config.yaml
norm: "layernorm"
positions: "sincos"
momentum: 0.95
adamw_weight_decay_other_params: 0.05
Rows from block 3, named by matrix and row number. Rows with one number belong to one neuron. Each number is 128 + 24 x the weight over its row's rms, rounded and kept within 0 to 255. All counts start at 0. Numbers have three digits each. After the name is the row's rms in percent of the matrix's.
# fc1: MLP up (model.blocks.3.mlp.fc1.weight, 1024x256), inputs 172-255
# fc2: MLP down (model.blocks.3.mlp.fc2.weight, 256x1024, transposed), outputs 172-255
fc1.698 062:124160122139173128129133107117125108105122108101132154126159092163125121177098158157136121103117101148069174093095161093163130157121147088110119132085129106136103120150119101077085087165110139110150103103125138141119113101120139154120150116122166114137
fc1.699 014:108107108128090123109120121101159127152112117111122127145166123143113166094101143116132135159097122110151179166126168155107110110109115093128144085134143146100115110130138132113107129147163115107076156129140116118092142147092106138103158147082138134137
fc1.700 098:178114116114141118154172166109135104122117115155106124105144109153111165165127133170137075102139148099130101135109110102104152110123133123140106163131121123114168129065111107123101138101121114145150112122162156141113152123108135116151136119129117144130
fc1.701 031:117109148133112156117114121140131103153138136091114100098137130123162094131110048111102150127111165143141064117109179135126127101158124086124085143190145155105109100184130135136068125152103085131176110126109146134163122130123105087173122111128111164127
fc1.703 052:105124100106169170150130141144101140155126125120147115140121119117129146103111128143161139116104149092178120145122128099126128092132112134112096108138186153167109127110143122148122101161130147168130147148118153138130116100132092076103125144135144126136
fc1.704 039:167172107137105188122110133143132148112116137135121124133154142158094150091176205138088154108108107146113140125153126124138166121113099142112143125099129108107083128083142136122126143089152141099114130105131135140111125088123091148143110131120152114109
fc1.705 070:167123099137145088093124169111122123084154145141099102124109147136151107138109153181139130133168138135112137170127161167146131110104133148094099109182096163161148132110068120130118119157116117136110113118177113134054163125174141095101140154115147106172
fc1.707 031:138132136123110130100144169085139139095172088149161108166153085095118135135131121156129142107108153119090159158133140155147149128105131131121101140191126135119157136137143145109096103159146115119154138152170169083113122137145153148142127149131108098113
fc1.708 042:116143128110139111110141171101140071110093112130149117129164151119095107131107146133120168134121133161118106100090164132095159139115153107127142138126132121134154135156143135116121134172163123140096089138115177103140133132143128108113143102101137152143
fc1.709 038:132158117116121114100115167133143098103147132117110143148145142081090117126137138088112144153096181176092131135115141127160141123140137107153157128117112097107111091146114151120174112109112125159155133141144152158126144124125192078101116079128143118178
fc1.710 018:131158176140113099110123130172144123130113123134152105114135138192124187088099136082156101109129162151116175135149142144127129103082149096115122135125144166104180094146140151091077120129162141151118150126121138122118124146092094121125122115106135093141
fc1.711 086:153131130145140137167156123120121087125136170086132153139137141160129073107116113112105125132166115127101177101109105144152101106118152137123125152109098104113160131166098114123105116103133135123166096086128098093117123088131131178128119140143122141101
fc1.712 017:122124106136143129114142170106126143162126139130071148092140137168125110107146118155173120149145125115147164102111127113100119112111141103112143128132105099141141130114152133126120133135169160132131116157097111080153131117112114112122081152113145157149
fc1.714 051:161123127162147148150089102118117145123110129175106170137151142129102115169134139122157125080124160095141129137135099141149121141124099122088102122134143167134155135153122138126111144157110163092125144151113114133136137135140133180138101125123170140132
fc1.715 029:128135062103103127107127144125124139123124104148143137125092084170134161115137161152070114114106116120123124172157139148119104119125120101131096138104127117116128128109125107118141095141141152105126123151120141098151143143121137118097172122072149103173
fc1.716 211:162135120143146122130131130146178129113122124166102131162139138093144143142138116129099088110135110123128122190142121079145088124152156135120118145129107156096129130093053138113101107135146117113114162149129153102153163148122168106140153093133127133151
fc1.717 022:123129176148160136124135134113163097113115137105145143140169125154139115126109146140064128141126088135092128115108137161125152127136126093128155153089138142156154133163149107141094119159125135127154160123135104089078104116109120135107129149158140148113
fc1.719 181:120152110154122164092144102178160130094115149156130117104093117107166116163131114153069167138126092167172160130105099125153143143134145122166141130130094143108089125168117165166115135132157147141155181126121125125177122145108123120142135098148165108194
fc1.721 059:123141123150173128139147128162130100117110166156116123159132107154109099116127116103079177109103122136101130151121076081069145099136160096092142095122128109112139147154115133147147082123142108149106103126087136092096105120169145102143154107182136112156
fc1.723 107:119118148066166129123128119107120099152125146139129095144125161162092116099113100088162134103146146168110132085122126140104142128087161153114111141167099149140114081122139144103179108113134112115109135096108132138098151142140110157129116113139091179148
fc1.725 180:119155103121126174099129131108189071154149109123115133132139145131110101076085133116131131132093166129159107087090149193132175115154143089123116146142135171151118078186135138129139107155116161155114140106106139151109133138134127088113152118085136127166
fc1.726 036:173108104181125199116127166125142104148141141089153118131124106131137135133158127168130159121148091170093189147115144167117110124122101097129126121118126144124175093152137113161115117138120111119117117098162116135098155085129126097118117129100123116126
fc1.727 144:093107182145109122098113167147104159130131148122149093165144130127128123178168090121103139138105109157119163122137162118086103072177138132149127102153116145140098146161081107131090146093109096117141136149127134140133126105122117145170138080122138153132
fc1.728 073:117109140121181113143118152125163085105146084115086091124132157116108129122122177084176121116143128118146118130157149094115135132132140134150072123144152128113094140111101141076168097145130134143141124128135157110122128122115111155133169144128149136151
fc1.729 225:131123147165153156141147094152111147099102147141157127119109111112153164119048125129132157150133139115106153109093129125134149141127114176117116095122094142125151133142170111105151187071134125155110152124136120146157089112147128118114099105161137130109
fc1.731 027:155111093202098169139126169122149102103141148103166120127149106142132136144147129170114131112160132173116177133112111119182127154143161078129144147130110132082162113121134099146103083108102097140107107084124123154061141071121151114124097101142123099146
fc1.732 201:132139119089145154126148110177109093096106126126131135148130144136145094131115069139119137126123163161131080156118112141152125144122147112107137099128139128123176123114127186129095175144111084162107119116118144126133166133133179088123120129147121129130
fc1.733 093:141113150143108129095098140150124114126122129103131154093120125104134139130121163151128128124108113127132144130143112082138151192126114113123128156125131093141128122130155096149142080120145168102137091111137166090149123127181131179131112160110124106139
fc1.734 017:130142099138112087133090172105144097091098105094140137107121138103118091117144161090113137118135141142049157126128125131116135127119144095132153169097156114140129145102156131121113115174150099136118105107112144129097125095137167125076156059121108149207
fc1.735 059:143145137092108146112129159116147107111158157107119115136114137146131153127102118112129112133129185102165098137101126129111147158118124097137091094147085129105145089181165122113104096131111101151134100098124159164141108130154178122143148136127114127131
fc1.736 015:136141104106119161140130151124137101188113099147125105131130146136099137151090154151172100167111148141119130124076134150124154119101154101159162162110135113139136112128085125118084133142153122167150124141076125107127123115131125096126141085116111128118
fc1.737 139:100108155128116117156099062107108173137124154102137137122129115119139135119118112107109147079129143157069140153152122130138081138129094120115101110141108182109146133113134108133149083142119120126138143091116153138145152116149165116121104097156092145122
fc1.738 015:104162119110133122096140144074158116095139150106101118132164164117106113086113120088155124170143138133119106138103111171135142140127138088106140178119121098113126104142139127152165122116117133181143098098111115144130132121157094169153141079118097137156
fc1.739 054:129160108153185092156153134128138111118151133142117159145123098162149117102122151112140121106134115097077195149144083129148121088112137097134140159087128126141153153161092125123143140123112112111132160155139134112113130125110128125133105112194140107174
fc1.740 055:121101177154157075103124172066142136151124141101136112119144166143117181167115157101129135124104111126110160104107140102106122129163115109132142103130139134121115148186143097130124135146123152143128138132096154123099101115108072202096138147126127152133
fc1.741 202:154125097154122151125144131145152114138150147161140088138123103133143132132125122155121208146125115141110111189107117167146123130137111103109132129111101157145094143132090153168094119129116114121164115145162135087122130107107144126152087105129129135132
fc1.742 027:144151106106148140137159150199159109119093094111123164122131162128143160098124096116136130103101154129165100107121121142144137119143110114095128119170137077130136105162121155130137106191113090153099114111121109107107122125165167093132118142123149153156
fc2.698 065:082076121102119150116129123106129122092155136110140176118170117125142118142153129101137142129123137157116122094161113112120090152156110168119147143129138142130142129131125134105143088096147140099142117136125109143144120142115161125123119128138170148115
fc2.699 017:147072180121177123160149108138185096100114175111116116149162101144130082144162157163114158146149126149125146153135177146127126124120155087109125116111141124125125133093086139136149109125110101145115101131139132178135128160138139176119113132122161164129
fc2.700 103:096099135103108146125139146136139118141136206134176130115087142106119126129078137109117166117088112125096169121122120077113065132093153100119128141117126121115086120104150107103141117139101116147128156141099121152144150159170109191089104109130108130128
fc2.701 031:119134113118102105139158128147133114118110130149126167133156126117170123130144175129134107131127164156085140120108146167114119124147093110130122131116121087169107106096177134132101137156127111121145140143133163081122122098117114175078131140144104125112
fc2.703 049:110139103130117139166152121151153147151158142147128143169137130148108183125129135093160132155145138169096164190132143073107079132124152082128144108111156100154106124113111143120173113092103145133104117106095117158148126154070124133094144113108158161076
fc2.704 040:127153120151109126096115079115147089165107156099138170151150212118128134159105106109141120150140152077108134113128137101149155125087103106150140131115122117108154113114152127172162095130155144144098117100111142122104133133127098131173173165118131165107
fc2.705 066:088083169124097160147136119142138147092135128126125147152156100167115127128160127119174131140145131117158138185149112155113104127174105149100095164105155132127182130125106132109118084166123133106137135126128098140149157170092128147130104092159143112103
fc2.707 034:113116148106119122144166146117158134125151139104149090127092109108114104153154085130123133139130125160094172154120105104120116151124136155138128129128092113107135145096146112116138157077131119149132134124160107117148130163106118141122134167110170111106
fc2.708 046:105096148099112125083126125104109113129122096121144084135117154113142156136121149106142154141145083141111070105162098119123133128143151109093131185103142122103123121141116123138160170127157120136133164118111155109100109118154132089105193148134131114125
fc2.709 038:107131138117093150086150137095128104124123093126124174104136137089182121106133126138152132145113153163135147113128113130140121140110095111095138130116165157133170119169140101113111170109094206152140116116150121139131137110116106149100168146113117119156
fc2.710 023:161121117113142140124095155141142096084149162107155108089159104135140136128127111126100160150123106143154098137130189109161137122111112093113155094101133113121093131134139120140120102150162111167088105176127128122125148109146138143097124131096176124068
fc2.711 098:118142105113113147174135187134130099136159114093119154091096108113146121154119160101096170153103134123089076157135135121099121125140126120138120093113128086127124140148107143151158163116115087124125126081151146122121077148102108118138102114097115142151
fc2.712 019:134110116114127111158152136116127103158123128159139138096114128124100128124102138109121130146132094126170147145123171096093115074115149118112101121133084139147105166116126140116152133171133117106125154140137128089117117144127097170132122148077085148173
fc2.714 047:146176160113127115105132151119135138150100114087107106090096141116113129082073087104167121115169183106123121154110140147099128134139147122113127088140129154164099140158137171107142121127124157155142076177173082164163120175119117129150083068133135129139
fc2.715 027:089126160143105137119111127106110119149164140144154079118110102111121148076099097107122153107118116128131122112133146115134131113130130136150110147143096104101134172108134103070164085093130144080109115115122108148129101149138172188082138117135122141129
fc2.716 198:126137162122129103127129128118167157140143124141149124151102099126154092139188141128102121121110094079151149137206118143147101108147125175119104126153128155114137152148127160152091145194134127103155099130160152121130109152118145129149138167116106130128
fc2.717 025:116152132132126115147120173112147099101138123124110157116136114154114120167144190152105134160093154114083101147141148153085108147124142104110153106101121105145146138121124121133179138138125113091118120069107168133106159098131134136106123139075096140141
fc2.719 180:162149155151101116165091170141114131161138133153085120123135080135074160185129124120134095114095133119148125126179132095117151114133155121148110177124121154121120086099107088132109096124165113128157133131127157149122137116146195189110140139158161110137
fc2.721 059:121116167128172130146075119167117125126151123127083166111115104133142161154149151113108083141121118119111092165154117062159160108143164109123142117155173115128093114107140107145140084131162089110130141114070141084143126137118104197113106128116134085091
fc2.723 110:108124131111141127171083107099117102141128134114120141121132100123113159126091138115128128110127107138148124128140128182144185164140155136137112120067101149128107123158108083155142083103132095139120117121117115114104101116195180124117167109115126161094
fc2.725 161:120138112122141134109118131124123090152139130148120107093127126112146091097139127117136100097140091121154060119118129141118127123119104108128135073141154121138164147135118132114141102112145149100108142097097111108124123112143128182109130149120130108102
fc2.726 035:151134151106123133115097135147120150090132123137139164144160111130148119181081142167146150124085125199123122167090123143139112088119121116126131145129138114110140120094073113140160134142054098125138137166139110113150118147094109129105141106128191098127
fc2.727 150:128169131140148149113135146145137155153121096124116132158112116117178157205092127141124135119101164138129110154144102103117123089165080152139096151150119121155131145137112121112089129159160114108166122112138145103114113140111123126110103132167119118148
fc2.728 065:114131123143128174151126082098130148101111153130112094146102139089154145144128147139105184157152126144121120110143106082144117107132140085110124105112123134098171150150100134150112122154139073109134137120148161120105116100144130100134148158101147146136
fc2.729 230:141137106110134098103123115142135125113109131145085142157160163122135116151069159145128064078145167146143130144113129116137148151110121159164127126140121121124121106123136085086099094137110103155152159123118166081060122111115154131123119142159117124105
fc2.731 027:159135154087127139143139178135145100084141139097114144089156132149125109165086177152148154144112110139128125157109122164109137103149130147142133119104118140136142126078091141143138119126099097137160092130154151127123161196076156151125122124145164140124
fc2.732 189:145151128118110146126109165158104102130131120113097187138108109149100132137125111153111147121085163087151109113136127193116140165142144161116076179093112110142104122164128111114152103103107123153144145088140146146161107134159109112125097132170087099151
fc2.733 089:106129123126126154153133123113162100117098116097142193096155182136112148126141128112120179128105152130138145110043125106117163118138162148102099137137155117122171146077081155169152187116150083149124133125103118108139114121088126123111131153105158119110
fc2.734 019:115183131094130117114122113124125136192138143079119150119127156140121140115085134120161152097141147149139159110133148127103098125144181136127107098109179138108130140127129104108146164100106123175107086114134158136128087119130185132113134129122108172122
fc2.735 057:104101111113123127111113174150134114109102134161123175078139118146165101112111143144127125126143149159153117114168160155123127136129128112127114145128103103111099128092129132139110117141102137133179103156126111105135161093134116132110110098134136165103
fc2.736 016:107140139116088102112151109140144155122117153114112091104131113122113124124121101128105154098188124153108140147129146092123110125102133126138119102174181133112121157142115126108139177163152114161116124127133184141143145131150121182110140139128137140098
fc2.737 111:097128139135132148157142106142112132136119158092117111137144143136157076124120118153158105131159102159123105140117154164148126150074168142157135115088161170123088154142127109164119123122111110115124119096151113129142116129101132185155164149109091131099
fc2.738 017:117142124118092106109134138108130095144163117151080114102106134139109085078099129080137139162145118141132133150118165138088133176133152106103105133105118122120136097101160113109108145123131142188113145120086119169093144075100122149091144158108088150101
fc2.739 056:170166164125163119115125158156122125117138133107093172092134135136132127165094151109096102104136154125105066141144114058131107126166135134173128109139141127114121131145102107156148138145153098134153154101136156102125106122132087140124065155144112131134
fc2.740 054:146112126109115120124144133111098151158158103109119153153102073124161121112123110125121158083096158108132128115144110109095128127134143106085093107161104160148122154177147116130148160115126138148154113102110085128153104113146158086117084163137063115141
fc2.741 188:141149137107126096135131108144134137082159096160155097113123086139111131129148098166138099104145097111145162080174166171098123116106082104094154128142109163143133114091162151069126129149111144136155122144139090143163153157083090135115122125119162131135
fc2.742 026:166176074078144093124125176109125084135076093144152115141146117129154115118111122117142131106102148148118161103115135131117105124134114117122145157152131117131080121139169124097134169117111120135157146135095132161093150138130131112112135127128083121142