config.yaml
model: "multi-label audio tagger"
dataset: "synthesized solo parts of chorales (CocoChorales)"
train_examples: 39062
n_mels: 40
hop_length: 160
input: "log_mel"
spec_augment: false
win_length: 512
arch: "transformer"
norm: "layernorm"
norm_position: "post"
activation: "gelu_tanh"
mlp_ratio: 4
head_dim: 32
fused_qkv: false
bias: "none"
qk_norm: true
parallel_block: false
inner_norm: false
subsampling: 2
layers: 10
width: 256
positions: "sincos"
pooling: "mean"
num_labels: 51
init: "orthogonal"
residual_init: "none"
optimizer: "muon"
muon_scale: "match_rms_adamw"
lr: 0.0069
momentum: 0.95
nesterov: true
orthogonalizer: "polar_express"
adamw_lr_other_params: 0.00089
grad_clip: 0.5
steps: 13600
batch_size: 128
epochs: 44.6
lr_schedule: "step"
warmup_steps: 680
weight_decay: 0.06
adamw_weight_decay_other_params: 0.05
Rows from block 4 of a small multi-label audio tagger, named by matrix and row number. Rows with one number belong to one neuron. Each number is 128 + 24 x the weight over its row's rms, rounded and kept within 0 to 255. All counts start at 0. Numbers have three digits each. After the name is the row's rms in percent of the matrix's.
After each neuron's rows are labels from the 100 clips, of 14976, where the neuron reaches its highest value: "top examples" is what is common among them. Only what is clearly more common there than usual is listed. The data: synthesized solo parts of chorales (CocoChorales). In brackets: how many of the 100.
# fc1: MLP up (model.blocks.4.mlp.fc1.weight, 1024x256), inputs 192-255
# fc2: MLP down (model.blocks.4.mlp.fc2.weight, 256x1024, transposed), outputs 192-255

fc1.3 089:139099139168099117098139162122119124113098151106127145107147149110117110115111129104134130119124123121103128022111113091135097164127129136137128136129126128132142164072149148128153117144145112
fc2.3 075:113126133171092119114116176153143065117101118143170132094100139120158157136127146139127123126114101054146144090113161198073132138093138137128145125141107125113090106111124123148203124115121160
top examples: note B3 (86); note C#4 (83); note D#4 (38); cello (32)

fc1.600 029:121137163172129099152117134106108131159115120122151121129157116125146125120138084135140103120098117167148138099143125106135113137089132127179113077126092114127134158136098075146129113141126107
fc2.600 026:102125120148092119128141137154130098103119123088126135112131163107145119155153117108129151106094160139154103168106162184091134129109107146153163126148128137123143117140117084135119118150139137
top examples: note B3 (68); note C4 (37); note C#5 (32); bassoon (29)

fc1.186 030:130136119106103111153101144103084100131113112148099089132148110121125124120147099116128107106155144153152126128141126124155148156116114167155124123136082137142112148123102098119099111162096087
fc2.186 029:154151132128083116159154133121108100130118155130126131091103129148147121135146136131107161129106124142124114137120162131121119140136153169154109092155138127118079105088129166149113094111144100
top examples: note B3 (65); note C4 (55); bassoon (36); note C#5 (35)

fc1.392 036:169110134138129066127130171102121087151136150142103108111128142138138137118133122099134117167102128157132120107132151119156104146070177145169142138144061134109099124170105151152112138110112151
fc2.392 032:106128150140159124150133138129127104105093149122124147133134136123144096147122104131097137135095132133119132159091109132118120135158132163162096102142133089132102144085112168142129087126148159
top examples: bassoon (89); note G3 (87); note F3 (65); note A3 (64)

fc1.369 139:155123150140133125131141123100144131116129074135142129124122128094100115147091121127119131109143162155177110110133123154127092116126160106129136083122112131140135135141101103150093101109142160
fc2.369 117:102111132097151145127138113119133144133093121149158125166139091133094102155131094102157104160149108125123131163118149087106098134105134160148076104160152145115150110157159154127106087096119160
top examples: note F5 (100); violin (75); note G5 (64); note G#5 (49)

fc1.303 041:139115120166141139164095154112088163119094109118092107136123079152130152179136120100134138132122141164167104160126147136115132156102117153123148170108115130112109109095052155120096123109160141
fc2.303 038:110146133119108145157134101134112130098098143111099121138091133129117135136097119113137116113141122158089132196108150087139108154170137121184094082134136114117160113092139139130141138104157136
top examples: bassoon (76); note A3 (70); note G3 (61); note A#3 (30)

fc1.451 026:122099118105114099166153135087133101157144109169091115121143120114125134134133099112160138146133130170135092078128096089131140128139131170168158133120086111140149127144131152139099127128139119
fc2.451 027:143148096163180112143160141104087125119129140121116155144139124120115123137124113129122098110126138119104150133083155141121107135125119164137128146121147144109071137093139095121136107177099106
top examples: bassoon (80); note A3 (68); note G3 (59); note B3 (53)

fc1.182 021:154098148152139106115118131127103215144145121139106127103162085103140132128133134143126113096154154136125101098120123145133157113118098114165124070092114103123116112141120144168088145143126147
fc2.182 021:155139114129179150139136119150130118105130128149089100162181129077107128153127096106130137104136165155137114140151110115151144105099135140133134113142120148126159123113114137123113146148090175
top examples: note D#5 (100); violin (100); note E5 (46); note F#5 (38)

fc1.76 035:139094121136150158138121164118117124179141173124155128074118094157147132124102117101150135132124134146107111094112123130131106119068171165134118110141098101107113117113096121143135145113094138
fc2.76 032:089118138150176133133107161145162147112114136115134104144140112107116124143140116116090179107130152144090144103107167149119118119121132153183141130097148140123091114135147128119130131159138153
top examples: note F5 (67); violin (39); note F#5 (31); note F3 (29)

fc1.494 096:125155140137050134125133125132172095089132143124145138152164146144114126107123130106155129106121151120113150152147149162106122137120133131141120131144131089101108112098167130106133143113134146
fc2.494 094:128136172108161081169136162155139157143137109126193114142130129114116126154155121126149111100095104069163116121143132156135117130123146125127118125120113076097064136125115129133108090158079140
top examples: tuba (80); note B3 (78); note C#4 (78); note D4 (53)

fc1.678 029:118124112098117093149154141107084096137145101131156153077176091167136129103127103097134109086103129159118110094124107139145149117140148154141132102110091100151116108127129127146116139119089104
fc2.678 029:141131122155150140169119086127120099143090140105109112171133158123148126144149127130133139132109149172117128157102169158110149098153102150144134090098127132136123116120134121108128116125115148
top examples: note B3 (54); note C4 (54); note C#5 (46); bassoon (41)

fc1.759 032:152087129163138080136143144101089202096117109148071126149187134128133129133139127127123129113187135190109109173137112115093111116155137133112133155110101130139106121118071145139101140121132131
fc2.759 032:114162118083177126102089089106094128137094133085111095184158141119131097147113102108118124117114107138104134126094108146113167137162119121135107090103129125131091120126116132112148120169070120
top examples: bassoon (93); note A3 (59); note F#3 (44); note G#3 (43)

fc1.9 126:161129139158133110105103125118120117144134121138114125127150165117120151103127117132125098088120133146139120127110132167139110129097139081119100105117142098144118139097154118098069151119127143
fc2.9 119:127127126100099131087142109096165137105121104096136119141126118115145117112124101118099134090117125126128169131141104116136124108080156117139153073129120083128105117107122164106144081107094184
top examples: tuba (79); note D3 (61); note E3 (42)

fc1.92 213:143133121169124086099084155121126112116161177108113074132102129121140181131132113090160128106114119132139152182132133166106135120094149167162144122115107092124074154129164155131121136088094133
fc2.92 225:144115124145115138135115162112135131155129096181150118133113090109144136142143110127161155124105098145132126162148126140142128139111129146133106112130133120113197124109126155109115166133085184
top examples: tuba (94); note C4 (74); note G3 (50); note F3 (43)

fc1.233 030:116122127125165141198101189091094158170148143143093165098123103110109133120127111110134120156154126143113094111094131113086148094147139120149089103139100137114097117154105158154155116131132165
fc2.233 028:100123107084107138147172155156113134132107163101119108109146116107161154121144113125105142122146123158117148128122120161106117113140143112165173102099130100110173111155116136129101129131118155
top examples: note D#5 (99); note F5 (86); violin (76); note C#5 (74)

fc1.561 077:145096115131108105133135139128108138093086131088100134091155158154178131118164100117134096143103119123142117081111130131122158074138104154141128141134110115091092120120111149123151114110125060
fc2.561 072:116143112133120110108133192123156094106092145143114118164117161133122121150143120139109125139106167074176136155106158163143125142111123141172127124142158118129127144138148156105067102122163103
top examples: note F#4 (96); note B4 (61); violin (55); note A4 (29)

fc1.170 133:197096113130142109110143149141099111139144169127092099140156099110132136165125093113117098128098096153135105132130105131136091107164161135166147124117117141144130121112125123145094128125124091
fc2.170 122:110135145158066136142153085087157099154106082132105134085152152139132113117143145135125146125114119143135135137139101166151124145140127126117107109099131116123142138120125133105148150144075137
top examples: note D#5 (93); trumpet (88); note F#5 (67); note C#5 (54)

fc1.445 030:149115160142159095161134156114108158145100138089125100087166155111126116120104121110138142136140137195113124117126125089126128153127128153116131113128126111120148118118126122112109159112105103
fc2.445 028:132131109130142117165112168131111146102092128111104122162142132107146101163137100127122080108154140188101118178127147127113153116147135160197135095135130110104112111113146143146152083109104141
top examples: bassoon (50); trombone (45); note A#3 (41); note G3 (39)

fc1.322 047:163099156128085118108092119137148157133121152102097068109144130149122119097136124101136116127073121149147122120135146139082106102106119123138132127143143151108082139093107145150125125085154145
fc2.322 045:088127116164176126104108187133164083137092144105141118162151148121095116149128137112094156113104138113153124143139125144135075129180137165120082102170158118120087133126147148117114133103146122
top examples: tuba (100); note F3 (74); note A#3 (66); note A3 (27)

fc1.270 039:124106142120137090153119139094114149153090113130119120098161145145107117154131142123135119090146129187132129162118144130128140141080125145142140101123126094128129100134098124084110110133125117
fc2.270 032:109149107136056136128091184135100110126077142094136114126126132120161093136115153143138135130136178119122109153105152147135133126144116146151130112165111128111145127128121147131128193146147129
top examples: note B3 (67); note C#4 (66); clarinet (28); instrument: bassoon (26)

fc1.607 080:142097147130135089141141136089130123120149112135101156094156116104085127104107095100126161128177121166154121110113127096112146134079119108148131120119094147161120105163169108139131140182129150
fc2.607 076:126156118084145120185129153128103150098129126127112127131121120129154146132127160145122122168130118150119126121142129136147113115100109112152092123143131096126154156134115119134138123138104166
top examples: note F5 (84); note D5 (76); flute (49); note E5 (47)

fc1.443 033:099121147162147120138101191125143138099120153095084110164151128158121159108143084126114122121145149164110120125092132107134166112099110138154150127120097117149144103114104112107108122140108167
fc2.443 037:147162123085150113139077138136109120123108149163107138109125110122156121135135110164128118140140150158111131132084096130137145160168119126158131087125120102152072106160130112102102102208113109
top examples: note B3 (88); bassoon (76); note C4 (61); note C#4 (55)

fc1.304 178:150134139084133072142168153110096141124068120104066141135167144105116108104117096124106126136168115146132138126154111087163150119136139164140119139117116134139136112137085104143108107115153107
fc2.304 178:118127107110134103134174123117114127109093150066131129150126157132126137117134109129127112140168156155173127132114126086109139128121112186147140134100107099115117100116160113124183125143118132
top examples: note F#4 (85); note B4 (62); instrument: violin (45); horn (41)

fc1.378 037:163097120120143141115130146110089148134112097130182110126151127148117123151113150115132136131136157205133144129119128097098154123072158148130120153110113132111089132155092169123091122125139101
fc2.378 033:151139125139222131150113111151103165107124137092107120179147102135174107148121122131127163102150142132135162152134134120129151128109133149125137104129132121119152092159120129130132098101094154
top examples: note F5 (55); violin (55); note F3 (44); instrument: bassoon (41)

fc1.614 026:144128140145147047141117177101099169123137139143104173130106115121137117158117108090132154148159133155168104121100115115113118126107121166147154110127119117128112124103108138183116118127133152
fc2.614 025:151149140134151145111121123097143178138074128147088117146143096125152108146130093118126117099115103184111128149156095122133115130084123152150157112111139118123161134165110154122097173133116159
top examples: note F5 (88); note D#5 (83); violin (78); note F#5 (73)

fc1.524 115:129114126120176115130113155156087171117143115143144089128151130131108111120101127119111119092153110116140091131079124115141129090140142127133129136113103128131134123102163103143116134144110124
fc2.524 105:133124130124160152111137102067121100139119123157076135133144129137137124127114119133113114157156131160174143154147172084124143112135108084198112129103106091140219090155126072091143118135109132
top examples: note D#5 (99); note D5 (66); flute (61); note F5 (28)

fc1.188 028:113129145105138098141072152072134145173107158146081106104163151141120125113163113154135115109098135180142172116132119102120173128140146168165163107119107089138137128180091096148077117131108153
fc2.188 029:140150132109080141160115055114126125117102149150131128097127142136161109128137106135130077093121129140147132118107156116114194141127081131189148119123137111114076115116127090100147136143132142
top examples: note B3 (84); note C4 (71); bassoon (52); note A3 (46)

fc1.95 067:121117099079169142135128130107114102143115139123165084094131114116125139134147139095115097148133130128154141064135108160107115129064140133155106112144103119179098113160078103154119118137131156
fc2.95 062:110131129115146140142117090104108128127118147117069156164140111142178114141138117132116120125107151145116112105131109140135150133151120126148142118120147099120153120155116189152109167133156145
top examples: note D#5 (98); flute (63); note D5 (54); note F5 (35)

fc1.382 139:139112129103144092131123139162078126112125146145089122139122142131112102121115098121157114159124118139140155041125111077172120126119134109115140164114159156162140135110157100152102119141145045
fc2.382 135:124125142083143093146143143094166118112126158133144123137096150139143129117133135139138087127159094114158106132118139100130148138126115115155121102145107119131141112088137093145141113154145151
top examples: note F#4 (70); note G#4 (64); note F4 (50); clarinet (48)

fc1.644 030:135103133076096131149064159137076084140068121131074110119114113145125118120134130120154151146113109159144141101125138182106084083122123144156117121144115112124119125089065112118127124117129133
fc2.644 027:116127129109142114098138188120132131132120132119141114121128134126124118166161095154129145125118153103125109161115114179143120140123160163180128149125126123146060123112150155139123136143100133
top examples: bassoon (91); note C#4 (87); note G#3 (77); note F#3 (56)

fc1.120 040:152120117147133086186109152096141148123059120154109140121154114136127138121129139090149107110109131205162070133136118114104063134147155151124124165097096137134139104144136097122106131134129129
fc2.120 040:125131134098169166177141112104118128114118137146137132110122117152148155110089108138141091087145119158113123195121136129136133136105126155165105108118134119098098114109129099142128104107107119
top examples: bassoon (87); note G3 (77); note A3 (67); note A#3 (39)

fc1.658 097:166098085142171137096105098119131104147142176104175099087137157127116153144130124114174142093112101123172135037113115096111143128106125154178129143131120126155138133140123140126130109146090078
fc2.658 092:120125113127177119134096041080137142135077138113175111083114139135128145155125146133127150124118126079145103129141109089130127115140129155132132187128124110131094120105112130103135159127148111
top examples: note F5 (90); trumpet (83); note D#5 (74); note F#5 (71)

fc1.430 100:178127180084110116119101149110108175135152122137139109115120119103160151138133121132098166144152118164130155073131111131103139098130154138135140127134123159129137146121132148166137103099140108
fc2.430 088:088115140084198130160108097069118141100062151139109134154133115121102131115118143141144101103141116157095131133117144115148114110141151142148135133124138153112155116145110100141150162132119143
top examples: note D#5 (99); violin (55); note D5 (49); note E5 (48)

fc1.51 060:158107113148077109159105122132111128124142152138078056126156130116140122132130123154137115069129136165146106152115121138134110124123134115139134140138112165150139128110128154113109134127135116
fc2.51 053:123131134184106146130135126120157098137136131082088111141129125129118099125133089141110112163124131150104147084176117186147095114122125145084116066118140105140110174123121166104120127098066150
top examples: tuba (93); note D3 (72); note E3 (41); note G3 (38)

fc1.441 091:184084201164122153102118150102070131104126140119131092145138134120148147135146134112140128123103149139190143161096131111096129112148131136127125125162085098122106128083143137128128109094066117
fc2.441 086:131127135145127129057139135164145106123110101137161130124121151138136109142157134147106197122091145103193123121155147176153089157109141158132127123122120138149098111127113131126100168107077115
top examples: note F#4 (64); trombone (62); note G#4 (40); note B3 (34)